From a checkpoint of a small contrastive audio-text model: text encoder width 256.
Rows from block 3 of the audio encoder of a small contrastive audio-text model, named by matrix and row number. Rows with one number belong to one neuron. Each number is 128 + 32 x the weight over its row's rms, rounded and kept within 0 to 255. All counts start at 0.
After each neuron's rows are labels from the 100 clips, of 14976, where the neuron reaches its highest value: "responds to" is what is common among them; "peak in band" is the frequency band that holds the peak. Only what is clearly more common there than usual is listed. The data: single notes of musical instruments (NSynth).
# fc1: MLP up (encoder.blocks.3.mlp.fc1.weight, 512x128), inputs 64-127
# fc2: MLP down (encoder.blocks.3.mlp.fc2.weight, 128x512, transposed), outputs 64-127

fc1.80 [107  99 136 108 186  91 136 142 120 167 139 140 125 107 111  75 110 146 155 158 157 119 159  72 135  97 131 188  98 110 154 107 137 120 130 178 109  95  96  97  78 216 163 136 145 130 130  80  74 119  74  84 121 123  89 112 132 111  91 150 247 133 110 126]
fc2.80 [ 84 130 114 127 154 153 172  91  92 136 124 157 158 163  88 137 113 183 149 193 116 139  80 116 106 106  74 110 142 109 146 141 145 144 127 158 123 124 129 137 118  70 132 124 123 118 100 119 165 130 121 139 116 188  83 192  94 111  90 148 146 158 202 132]
responds to: pitch class C#; octave 4; note: C#4
peak in band: 250 to 500 Hz

fc1.468 [178 129 116 130 156 110 117  91 155  81 200 117 113  33 173 166 123 162 145 173 116 142 114 154 122 151 149  93 143 182 144 110  78 124 145 115 112 124 104 104 134  91 154 133 144  86 121 128 122 140 129 187 116 137 132 156  76 137 135  93 133 108  88  98]
fc2.468 [124 158 140  76 145 128 202 168 129 186 134 166 140 114  75 123 109 171 116 137 141 130  88 110 131 173 131 133  76 123 132 144 159 133 140 158 122  83 146 136 101 144 124 100  62 110 102  84 123 144 146 115 152 148 101 148 127  88 115 159 100 143 178 118]
responds to: mallet; octave 1
peak in band: 250 to 500 Hz

fc1.69 [153 161  78 146 143 154 105 135 137 116 159 118 122 139 140 101 105 164  83 182 154 111 119  41 117 140 146 129 114 169  88 175 103 139  88 140 109 162  99 134 128 181 110 126 129 145 131 202 134 124 117 135 140 162 162 105  95  49 131  86 125  83 128  98]
fc2.69 [173  90 117 147  81 104 115  67 107 133 163 102 112 126 171 155 161 183 141 158 137 111 193  99 140 140 106  56  95 129 114 119 150 131 103  78 107 150 135 119 165 133 137 123 141  93 195  58 121 115 113 166 117 122 110 110 147 149 178 149 131 102 141 148]
responds to: pitch class E; octave 3; note: E3
peak in band: 250 to 500 Hz

fc1.312 [101 120 142 124 117  94 118 137 120 106 101 150 102 138 188 106 131  93  92  98 101 103 174 159 130 185 162 216 104 136  96  91 129 109 119  98  82  90 119 147  95 122  44  88 146 120 140 194  41  80 170 130  97 127  94 129 100 121  86 112 127 127 131 144]
fc2.312 [ 98 162 122 161 138  84 106 119 163 158 140 134  98 145 134  99 192 124  62 102 125 138 155  83 158 188 147 185 126  99 127  77 134  68  99 151 108  86 120 126 132 117 100 144 140  80 124 115 106  86 164 116 155 122 122 125  83  62 146  69  67 127  98 122]
responds to: electronic; bass; octave 2; octave 1
peak in band: 250 to 500 Hz

fc1.124 [120 113 176 136 194  86 100 102 124  98 122 135 183  65 122 151  91  88 139 174 123  94 204 146 121 161 142  93 111 108  85  77  98  91 117 155 103 148  69 143  94 147 132 137 177 170 120 137 149 119 114 114 164  90 143 130  86 188  93 139 128  98  93 128]
fc2.124 [112 105  90 140 100  75 131 134 153 151 110 135 113 178 203 115 139 150 117 192 167 183  79  93 103 115 134  82 127  72 143 144 169 196 125  98  78 103 179 146 107 105 149  89 151  96 162  96 118 136 166 169  84 154  83  92 109  98 143 131 172 172 175 184]
responds to: octave 1; bass
peak in band: 250 to 500 Hz

fc1.96 [179 143 155 107 137 111 109  96 135 112 169 188 151  80 157 189 150 126 127 127  89  99 167 111 165 133 130 151 127 100 146 106  93  78 145 107  99 101 124 128 145  92 145  76 139  93 186 123  90  74  86 106 139 165  92 168 124 151 106 104 177 137  64  62]
fc2.96 [150  96 104 143 125 137 105 113 128 177  66 116 123 129 128 117 171 149  95 182 193 206 103  75  80 111 178 129  85  73 150 180 140 116 155 105 135  51 138 148 113 136 129 171 174 140 156 104  75 127 146 185  97 127  99 108 119 128 149 144 119 124 140  58]
responds to: octave 2; organ; pitch class D
peak in band: 250 to 500 Hz

fc1.376 [ 98  78 123 128 137 127 111 175  70 120 140 141 115 142 135  99 168  64  74 154 136 151 118 186 125 124 159 126 138  84 156 113 169 144 129  98 110  80 138 175 132  84  96 164 142 103 164 170 129 118 142 135  76 146 105 103 169 117  72 111 146 159 134 126]
fc2.376 [ 39 138 148  96 120 163 152  71  92 116 107 136 160 167 130 135 128 115 118 143 104 126  99 179 117 143 143 147 129 121 127  82 138 160 110 176 146 204 119  90 109  85 113  97  83 149 102 144  94  83 144 116 147 145 106 123 112  85  79  69 101 178 150 159]
responds to: pitch class G; octave 4; note: G4; octave 3
peak in band: 250 to 500 Hz

fc1.109 [131 149 160  98 139 167 109 100 157 106 194 190 153  85 131 108  81 115 124 129 112 114 205 163  83 167 118 162 146 110 123 109 105 106 186 104 117 114 186  87  93 104 135 135 131 124 130 188  83  48  82 117 171 138 121 188  97 148 129  80 143  64 126 126]
fc2.109 [109 121 110 133 150 130 123 117 106 142  78 108 141 107 131 130 125 143  95 158 205 116  79 155 115 102 202 151 110  98 161 118 141 122 100 178 100  56 104 140 121  82 138 115 175 128  85 110 120 117 136 164  95 162  88 160 138 112 135 120  94 182 130 103]
responds to: pitch class F#; octave 5; note: F#5
peak in band: 1000 to 2000 Hz

fc1.103 [131 137  98 155 115 132 109  99 173  62 133 167 128 107 143 137 153 100 132 181  60 137 139 126 143  84 117 160 131 110  95 144 115  95 115 123 177 120  78 134  64 130  67 145 204 163 130 205 125 147 103  68 139 156 129  83 114 113  76  92 146  51 145 117]
fc2.103 [151 136  98 128 126  74 115  99 102 142 147 112  96 143 139 132 127 139 188 113 125 140  83  78 119 141 182  85  95  73  69 157 133  71  92 128 137 145 153 138 145 144 145 118 100 119 153  98 152 140  95  83  92 139 112  90 143 163 156 140 144 146 131 142]
responds to: octave 3; string; pitch class E
peak in band: 250 to 500 Hz

fc1.485 [116 136 152 118 160 196 111 112 125 139 118 207 135 129 155 189 224  29  71  99  84 117 180  94 142 172 146 155 160 164 177 152 125 132 128 114 119 157 161  99 124  98 164 131 128  81 126 166 143  36 105 125 139 143 119 164 120 177 133 129 116  89 135 117]
fc2.485 [168 153 130 120 112 151 105 122 143 121 112 131  82  94 145 115 117 181 124 198 155 170 117 113 113  89 156 145  54 131 167 119  81 163 151 140 143  80  78 136  77 144 119 197 168 117 155 166  96 109 150 168 141 129 103 105  63  98 114 131 179  44 197  89]
responds to: octave 2; keyboard
peak in band: 250 to 500 Hz

fc1.385 [137 131  99 133 123 125  60 186 196  87 176 121 112 141 170 105 123 123 147 191 149 155 118  80 104 114 120 141 125 125  83 110 101  94 138  80 143  90 141 135 146 156 128 187 127  94 101 238 104 112 109  91 151 181  82 169  97 134 144 127 149 104 110 117]
fc2.385 [124 122 123 159  81  82 140  73 215 182  79 121 112 114 124 143 154 152 148 108 173  93 120  85 132 169 166 106 112  76 138 118 140 146 154 101  96 133 149 136 167 121 161 115 105 106 171  81  96 101 179 115 162 107 115  68 132 127 158 169 164 121 120 178]
responds to: octave 4; pitch class E; note: E4
peak in band: 250 to 500 Hz

fc1.505 [159 178 118 129 162 157 124 139 172 127 123 191 111  89 147 130 132 101  71 161  80  92 164 104 126 132 175 151 175 101  82 124  97  91 166 179 131 174  74 117 155 174 115 138 142  52 188 163 153  81 162  94 103  99 102 118  40  99 106 132 146 105  85 148]
fc2.505 [151 113 140 111 114 172 101 130 109 107  93 105 113 159 198 129 165 104 121 108 152  89 161 146  96 121 127 132 109 121 161 107  85 154 130  66 102  80 160 115 104  66 146 124 192 165 145 166  74 144 142 188 150 100 144 159 149 123 138  90 112 122  77  90]
responds to: electronic; organ; octave 1
peak in band: 250 to 500 Hz

fc1.496 [125 119 127 123 154 165 122  76 175  86 151 119 127  70 117 102  99 112 100  68 124  70 121  82 148 133 192 127  83 151 121  98 131  85 153 133 138 124 157 102 102 146  87 120 134  95 141 149 139  64 139 118 131 155 125  90 128  99 160  64 167 150  85 143]
fc2.496 [116 121 123 117 102  97  85  99 117 100 168 109 126 123 156 175 145 126 172 119 107  98 156 144 181  65  98 110 142 144 152  88 138 111 112  87 118 161 113  91 149  64 184  92 165 115 170  93 119 104 123 175 149 134 129 173 116 151 113 152 149 132  85  99]
responds to: octave 3; pitch class F; note: F3; note: E3
peak in band: 250 to 500 Hz

fc1.457 [117  97 172 170 102 138  95 147 149 139 103 118 164 142 157  68 164  69 115 105 139  92 190  81 152 132 117 127 183  84 159 123 162 141 176  66 137 100 117  95 120 104 160  74 104 101 142  71 129  81  95 141  90 106  95  83 104  90 144 132 152 135  90 114]
fc2.457 [169 127 104 129  96  63 132 146  92 123 179  62 111 151 107 157 102 189 109 163 162 158  74 104 130 144 143  93  88 156  87  89 103 147 105 122 120 125  89  86 127 157 133 128 152 160 129 109  96 115 152  89 149  99  81 148 159 123 103 129 178 150 186  75]
responds to: octave 4; pitch class A#; note: A#4; pitch class: A
peak in band: 250 to 500 Hz

fc1.225 [101 161 133 124 136  68 151 115 115  73 124 166 114 100 158 118 158  84  83 146  93 102 165 105 129 183 187 195 151 151 107 128 153 130 167 163  97 101 144 160  85 141 104  69 178  98 115 199  84 120 116 110  94 144 118  95  51 140 101 103 117 150 145 144]
fc2.225 [147 156 157 139 159 105 104 111 127 138 143 124 138 137  91 132 179 138  64 111 147 121 179 124  82 188 150 180 146  97 127  93 105  98 109 147 141  93 106 123 132  51  94 130 131 128  93 137 113  95 103 107 186 107 134 168 113  84 103  45  54 144  73 118]
responds to: octave 2; brass
peak in band: 250 to 500 Hz

fc1.320 [167 138 181 144 157 143 120 136 168  90 153 147 109 109 142 171 141 107 137  84  47 103 104 102 174 127 140 149 152 137 120 111  99  64 148 127 120 170 132 134 115 151 126 107 112  83 124 143 136  73  91  99 204 160  84 131 100 113 117 113 156 120  98  97]
fc2.320 [130 175  90 113 176 102 104 114 171 100 179 169 121 106 131 124  69 171 143 180 128 181  42 159 110 102 116  92 122 109 127  82 143 131 131 138 146 158  60 167 170 136 161 135  86 133 147 162 182 132 117 140 116 219 104  99  83  95  80 158 145 109 112 156]
responds to: octave 2; electronic; octave 1; organ
peak in band: 250 to 500 Hz

fc1.248 [161  96 125 113 114  82  90 124 101  94 139 119 157  98 144 107 102  37 176 170 120 140 152 157 154  98 133 101 161  76 128 100 152 127 146 113 139 112 134 114 143  92  90 138 216  58 131 141 144 162 126 124  59 133  98 161 146 121 105  99 144 150 112 108]
fc2.248 [ 85 152 122  96 122 138 141 154 147 130 127 154 151 121 152 145  63 139 127 158 124 132  80 199 175 103 121  94 165 140 154 107 136 138 153 163 107 183 102 112 134 113 191 119 121 131 108 111 127 116 168 115 147 149 116 184 117 105 121 119 155 148 137 130]
responds to: octave 3; pitch class G; note: G3
peak in band: 250 to 500 Hz

fc1.64 [126 147 127 171 148 125 140 131 164 124 144  68 154  99 131 193 144  74 138  86 127  59 138 124 176  96 158  91 117  84 138 143 141  90 169  68 138 149 134 115 171 124 144  76 179 114 146 117 146 116 100 133 141 135 128 118 119 150 110  88 172 119 111  88]
fc2.64 [161 128 149  54 132 124 105 162 133 137 109 141 163 127  87 126 104 169 123 136 151 140 160 155 107  83  86 117  91 149 136  89 130 189 121 117 110  80 126  84 121 109 165 180 113 147  85 150  94 136 121 208 168 100 122 183 136 175 117 131  98 113 142 138]
responds to: mallet
peak in band: 250 to 500 Hz

fc1.387 [182  99 195  87 105 151  64 141 154 112  93 145 190 126 108  71 111  92 133 139 111  81 153 155  59 158 120 130 125 113 177 142 158 146 187 149 146 105 114 101 109 144  87 154 115 121 124 201  99 115 113 118 161 101 108 152 103 125  35 148 153  80 154 124]
fc2.387 [137 151 139 151  98  84 160 174 149 133 168 104  87 114 126 143  97 125 148 112 124 128  79 139 233 121 113  96 130 193  87  49 132 148 110  96  97 138  93 123 148 189 177 137 122 128 105 123 162 111 183 130 159  76 131  86 157 157 155 135 157 102 121 137]
responds to: octave 7; pitch class A#; note: A#7; octave 6
peak in band: 2000 to 4000 Hz

fc1.295 [109 193 132 156 130  97  94 102 137 109  95 123  93 133 194 129 135 127  68 133  78 128 136 124 189 156 145 179  85 107  70  76 134 163 124 162  86 124 163 164  87 150 109 133 136  91 155 203  93 125 153 159  90  72 124 112 129 155 100 105 138 125 140 137]
fc2.295 [ 71 154 151 175 133 110  95  79 159 140 135 101 112 141 104  74 168  77  78 117 122 116 126  96 151 160 142 207 136  81 144  75 136  68 157 155 120 100 121 154 107  98  88 122 167  95 114 165 116  81 130 105 101 132  93 110 105  96 124 135 102 127  36 164]
responds to: electronic; bass; octave 1; octave 2
peak in band: 250 to 500 Hz

fc1.278 [150 101 141 104 124 131 127 129 103 127 107  96 143 123 137  63 132 101 130 121 108 101 137 147  87 212 166 162  95 104 159 102 125 132 202  93 181 137  93 135 124 145 105 166 132 145 190 158 102 125 138 131 174  67 109  73 133 122 123 125 149  55 132 150]
fc2.278 [148 121 111 130 106  95 121 141 152 199 136 137 164 120 163 102  90 158  82 141 129 123  87 134 132 185 126  59 121 126 141 148 181 132 121 169 119 178 133 128 108 184 129 149  84 104  98 112 132 105 175  77 130  54  95 129 139 130 183 135 130 134 162 189]
responds to: octave 7; pitch class B; note: B7; octave 6
peak in band: 2000 to 4000 Hz

fc1.161 [152 140 119 142 106  79 109  91 103 117 164 132 156 120 103  56 136 152 112 201 121  96 154 129 133 133  65 141  93  97 152  86 126 124 153 115 109 122  25 149 142  92 125 148 163 154 129 141  88 148 164 105 147 125 105 140  84 152  93 127 193 102 123 108]
fc2.161 [128 155 184 111 129 145 157 122 151 136 145 110 143 130  88 117  68 161 134  89 104 149 102 126 153 153  47 110 113 148 144  79 102 184 129 147 160 140 107 147 128 164 111 123 103 144  92 136 166 143 131 158 170  93 129  95 171 126 111 162 146  98 178 243]
responds to: pitch class D#; octave 6; note: D#6; note: D#5
peak in band: 2000 to 4000 Hz

fc1.216 [ 95  98 146 157 124 166 134 160  95  98 131 107 181 169 157 107 132  71 120 121  75  53 168 119 148 148 125 138 170 135 175 125 158 114 180 101 136 170 116  66 140  89 151  93 139  89 144  97 143  54 145 104 132  85 103 135 150 170 119 129 163 148 152 159]
fc2.216 [133 177 152 135 125 157 102  64 120 130 140 164 121 121 156 199  98 106 119 146  88 125 169 178 122 155 111 116 195 143 120 114 112 140  98 128  95 177 129 146 166  74 177 114  92  92 160 170 176 113 102 147 119 187 125 134  99 133 166 120 109 119  78 167]
responds to: pitch class G; octave 7; note: G7; octave 6
peak in band: 2000 to 4000 Hz

fc1.134 [186 177  75 149  97 123 139 195 191  63 176 106 150  78 130 143 108 143 131 151 101  88 109 127 154 119  99 121 117 142 102 103  96 109 128 135 135 143 106 153  53 116 142 127 138  95  83 168 102 114 151 127 154 109 139 190 101 133 134  41 151  59 132 147]
fc2.134 [151 121  59 153  89  78 168 135 126 139 159  95 104 147  40 149 149 185 121 161 158 110 131  61 114 110 138  77 115 149  97 147 136 137  73 130 148 139 134 139 164 116 149  81 112 127 124  15 164 157 125 154 105 152 107 156 151 105 147 141 102 164 133 124]
responds to: electronic; octave 3; organ; pitch class: A
peak in band: 1000 to 2000 Hz

fc1.371 [177 135 106 101 122 157 140  99 141  98 125 171 125  65 193 114 128 133 102 153 136 115 138 112 122 115 141 188 163 180 159 167  69 120 138 152 164 108 119  75  93 123 112 156 134 134 190 205 127 169  63 176 163 161 129  77  88 107 163 116 161  41  63 125]
fc2.371 [109  92 135 122  77 113 184 168  87 171 128 120  88 138 160 147 129 144 149 145 167 165 107 125 149 152 159  71 112 106 119 179 125 126  85 115  62 124 185  97 110 150 143  90 120  94 159 122 111  94 160 138 119 147  97 121 169 151 166 132 141 188 106 151]
responds to: mallet; octave 1
peak in band: 250 to 500 Hz

fc1.246 [164 160 122 136 119  90 110 124 126 108 220 143 133 143 165 162 101 166 123 197 114  94 109  94 123  95 123 141 127  92 152  95  93 158 166 114  91  81  95 113 133  74 161 101 150  78  95 121 115 112 114 132 135 141  73 239 134 159 126  73 199 110 126 101]
fc2.246 [135 112 121  88 159 100 144 181  95 131 135 120 116 157  80 147 124 144 152  43  84 114 116  96 142 126 118 129 125 180 112 156 148 117  80  99 172 110 204 128 111 179  80 125 109 163 158 112 186 162 103 141 133 162 189 132 171  77  99 158  68 153 123  93]
responds to: electronic; organ; octave 3
peak in band: 1000 to 2000 Hz

fc1.203 [175 113 143 105 138 151  86 120  94 127 122 176 121 131 169  77 128 146  87 187 141 137 124 151  89 174 126 119  72 167 107 134 140 120 117 127 180 110 100 175  77 169  83 176 104 144 167 195  52 138 139  73 123  61 134  87  98  99 129 114 160  93 126 111]
fc2.203 [175  98 123 143  80  88 109 115 115 181 174 114  98 131 200 134 106 180 148 148 125 130 125 118 136 164 124  27  97 117 142 154 150 143 108 103  92 184 140  68 162 184 119 140 131  89 171 102 129  94 110 151 134 123 109  99 166 163 200 124 176 101 125 155]
responds to: pitch class E; octave 4; note: E4; organ
peak in band: 250 to 500 Hz

fc1.222 [103 122 146 113 105  82 135 142 172  95 176 120 181 132 141 125 110 112 134 133 156  85 157 143 131 128 116 132 197  98 129  15  91 133  88 129  94 139 118  91 141  31 163  96 146 112 116 137 123  87 133 121  84 110  77 190 126 151 137  77 180 155 154 161]
fc2.222 [140 126 171 117 149 149 124  87  89 148 102 147 118 116 130 152 115 136 118  88 125  92 134 161  97 209 131  86 123 170 163 186 132 147 109 144  98 148 157 131 134 134 106 175  72 127 130 125 185 137 119 139 145 158 157 134 146 113 177 144  84 139  98 176]
responds to: pitch class G; octave 6; note: G6; organ
peak in band: 1000 to 2000 Hz

fc1.224 [161 134 177 169 121 140 112 109 101 117 143 125 184 115 151 116 181 117 135 120 137  62 177 146 162 120 137 144 121  90 148 118 114 103 137 147 114  73  90 135 119 123  79  95 166 138 194  87  54 124  76 119 101  88 118 122 130 137 106 118 193 116 153  66]
fc2.224 [144 115 119 137 142 137 104  55 155 156  88 121 178  74 171  94 117 169  67 184 176  99 130 155 117 156 156 158  60 127 145 114 158 153 137 210 123 110  74 193 114 122 112 178 125 135 115  93 100 140 147 124  76 105 111  92  77 108 127 140  99  92 186 149]
responds to: pitch class D#; note: D#5; octave 6; note: D#6
peak in band: 2000 to 4000 Hz

fc1.488 [190 146  94 134 180  41 120 193 142  86 108 146 116  78 117 115 103  83 108 149 139 132 114 205 126 121 153 145 113 152 140 114 175 117  92 108 122  98 116 168 129 120 190 153 164 114 137 127 151 120 170 158  99 130 132 163 117 121  35 142 135 166 134 104]
fc2.488 [ 71 122 140 103 132 143 145 115 116 159 108 181 160 114 174 141  90 108 134 169 121 141  72 175 136 133 150 112 144 137 135 147 178 116 142 167 103 186 141  81  75 141 154 136  71 100  96 155 144 101 135  83 107 169  99 179  99 139 137 130 118 171 191 146]
responds to: pitch class G; octave 3; note: G3; organ
peak in band: 250 to 500 Hz

fc1.323 [157 142 105 147 128  40  50 162 129 140 143 147 202 139 166 132 155 158  53 183  37 100 135 183 158 108 181 131 124 124  82 143 171 147 112 154 130 127 104 126 139 158 112 128 149 125 155 202 166  72 144 125 124  62 114 141 105  91 131 115 107 169 143 152]
fc2.323 [135 124 122 121  96 116 145 147 127 156  79 101  70 159 129 149 145 173 125 113 167 148 111 122 156 107 174 154 124 184 137 166 108 157  46  83  68 133 178 101 123  99 182 121 146 173 127 129  78 177 144 183 141 115 118 157 138  97 185  97 107 146 106 122]
responds to: electronic; organ; pitch class: B; note: F4
peak in band: 2000 to 4000 Hz

fc1.439 [118 144 123 147 157 156 108  57 111 113 171 163 130 100 153  67 115 113 105 187 144 139 142 128  57 148 169 148  89 145 138 165 167  81  92 185 187 175 114 132  83 133  68 123 139  56 162 214 128 129 109 101 140 124 103 113  64  71 119 147 170  95 141 110]
fc2.439 [122  95 101 145  90 108 130 124 120 141 116  75  85 157 128 150 180 139 174 133 159 115 150  96 154 117 138 109 137 108 116 168 110 137  85  82  79 142 170  96 184  85 181  85 170 120 171  41 125 114 142 174  97 118 114 125 176 156 170 113 145 165  50  89]
responds to: octave 3; pitch class E; note: E3
peak in band: 250 to 500 Hz

fc1.195 [106 118 124 116 144 177  90 174 181 129 190 128  98  97 172 131  85 130 123 140 150 139 132 110 165 108 153 146 133 118 114 153 109 118 137  83 132 115 145  97 141 149 141 142 187  83 163 178 116  68  60 146 132 150 115 112 119  94 163 108 151  47  42  83]
fc2.195 [158 136 117 140  59  90 114 147 166 181 148 102 107  92 162 122 151 159 136 109 130 116 183  95 157 134 113  82 135 113 163 126 125 156 184  79  90 119 153 120 147 149 144 135 172  98 211 100  63  98 157 156 169  62 116 114 147 164 171 163 190  87  81 101]
responds to: octave 4; pitch class B; note: B4; pitch class: A#
peak in band: 250 to 500 Hz

fc1.266 [ 94  69 143 111 160 100 161 154 123  89 147 170 175  92 142 118 213 143 105 141 129 130 134 138 140 120 110 109  88 102 107 169 127  96 134 101 115 125 156  40 139 130 118  63 122  33 136  99 116  46  74 174 158 170 106 140  96 135 148  88  93 122 138 114]
fc2.266 [146 123 138 119 111 137  82 117 157 148 123 154 200 147 140 146 137 119 154 137  78 167 162 189 121 114  64 115 130 109 106 108 124 161 168  90 153 179 110 132 120 127 106 152  76 137 105 122 143 100 108 159 139  89  73 133 134 158 126 127 112 119 171 161]
responds to: octave 2; pitch class G; pitch class G#
peak in band: 250 to 500 Hz

fc1.105 [124  67 105 126 121 122 112 162 116 165 111 123 173 142 142  78 132  85  84 123 126  94 166 159 133  73 191 127 183  65 137 113 173 131 150  99 138 126 113 111 105  79 141 101 108  71 124 193 115 117 107 125  64 136 115 142 123 125 114  73 117 173 145 141]
fc2.105 [ 90 150 147 131 138 170 200 124 129 111 125 132 147 102 112 147 121 149 148 176 145 128  61 155 153 135 138  81 114  88 100 135  91 129 146 192 101  94  98 155 101 128  98  70 131 154 100 109  87 137 143  81 111 153  89 110 138 130 111 177 195 171 173 139]
responds to: octave 3; pitch class C#; note: C#3; note: C3
peak in band: 250 to 500 Hz

fc1.292 [153  61 133 132 141  97 118 113  99  87 175 122 137 150 134 127 101  80 104 121 109 116 118 139 132 127  76  87 130 141 191  96 151  67 141  76 137 136  97 184 163  93  95 102 165 100 137 140 137 114 116 161  92 117 132 129 127 179 129 101  84 175 102  88]
fc2.292 [ 48 158 138 101 131 163 179  93  68 130 128 147 136 159 117 154 106  95 164 135 116 175  71 157 102 158 150 122 153 101 134 143 114 103  91 168 120 181 135  82 123  69 156  99  90 124  96 126 155 121 127 117 120 167 111 166 119 120 111 118 109 188 160 154]
responds to: octave 3; pitch class G#; note: G#3
peak in band: 250 to 500 Hz

fc1.374 [108 121 185 167 159 147 150 156  92 134 133 138 108  67 130 145 136   3 117 134  83 128 151 125 153 182 149 139  94 150  70 131  89  84 136 126 154  96 128 114 133 154 102  95 120  59 107 164 164  43 138 135 120  99  80 101 123 149 171 110 113 162 125 119]
fc2.374 [139 145  97  74 100 130 146 143 211  84 147 175 118 106 101 145  89 149 188 161 101 151  80 133 110  56  96 100 119 158 112 119 120 185 161  86 148 148 132 134  55 179 149 128 117 150 148 179 149 137 136 163 169 162  96 125  71 123  76 181 185  92 141 167]
responds to: octave 1
peak in band: 250 to 500 Hz

fc1.70 [ 80  65 156 174 119 139 141 121 124 101 139  96 152 146 148 101 157 126  87 123 141 112 194 132 103 191 198 164 169 162 153 177 121 168 164 133  90 150 146 106 134  79  52  87 125 113 125 110 114  91 109 100 106  74 146  89 136  74 145  83 163 128 112 133]
fc2.70 [ 85 105 129 190 133 159 121  93 128 119 153  81 179 116 136  76 122 146 118 171 173  89 139 129  90 195 135  76 115  92 129 108 148 112 156 213 141 143  87 161 182 107  77 115 122 108 117 152 109 106 138  80 122 139 130 107 168 115 136  92 163 154 125 167]
responds to: pitch class C#; note: C#4; octave 6; note: C#6
peak in band: 4000 to 8000 Hz

fc1.56 [133 137 144 129 121 134  94 112 213  99 144 166 168  63 176  92 144 124  67 146 125  60 206 113 152 180 130 161 168 118 142 126  98 121 185 146 115 152 108 134 135 144  73 129 139  65 192 165 118 122 124 106 109  85 129 153  62 118  95  61 166  82  68 139]
fc2.56 [157 113 125 120 131 152 131 110 158 139  68 137 132 114  98 181 163 146 100 176 201 120 143 142  82 111 199 184 153 126 185 153 106 171 143 118 105  95 135 105 138  69 182 128 143 112 115  99  83  90  85 143 143 172  71 157  74 145 123 131  89 143 176  68]
responds to: pitch class F#; octave 6; note: F#6; instrument family: organ
peak in band: 1000 to 2000 Hz

fc1.391 [146 156 134 116 135 115 105  77 131 134 166 170 120  50 149 125 142  67 120 133  91 123 144 129  89 110 146 118 129 163 147 151 101  77 134 101  95 111 161 146 127 127  99  84 149  51 139  88 159  82 140 187 135 180 126 173 118 124 117 144 134 120  85  98]
fc2.391 [155 150 128 141 124 105 149 171 163 190 126 129  76  96 106  96 126 147 143 117 157 241  58  43 126 169 140  97  81 104 155 127 141  93 167  92 145  82 115 118 105 197 115 177 148 104 142 141 110 111 183 138 172  85 119  97 144 141 130 148 187  90 133 100]
responds to: octave 4; octave 1; instrument family: keyboard; pitch class A#
peak in band: 250 to 500 Hz

fc1.384 [142 163 157 125 169 149 124 141 126 115 142 158 109 131 179 118  91 158 119 153 130 171 122 136  96 134 140 136 123 165  51 116 100  93 156 129 124 100 104 155  49 123 125 155 160 129 130 160 124 162 160  99 141  93 133 128 131 120 108 102 136  59  99 125]
fc2.384 [123 101 120 131  90 103 116 120 149 174 144 136  91 125 192 125 149 186 152 139 119 135 140 117 156 148 107  48 112  96 138 167 187 146 120 101  52 155 183 123 149 180 139 124 136  91 211 101 128 115  95 175 112 165 113  88 143 145 201 173 158 122  96 155]
responds to: pitch class E; octave 4; note: E4
peak in band: 250 to 500 Hz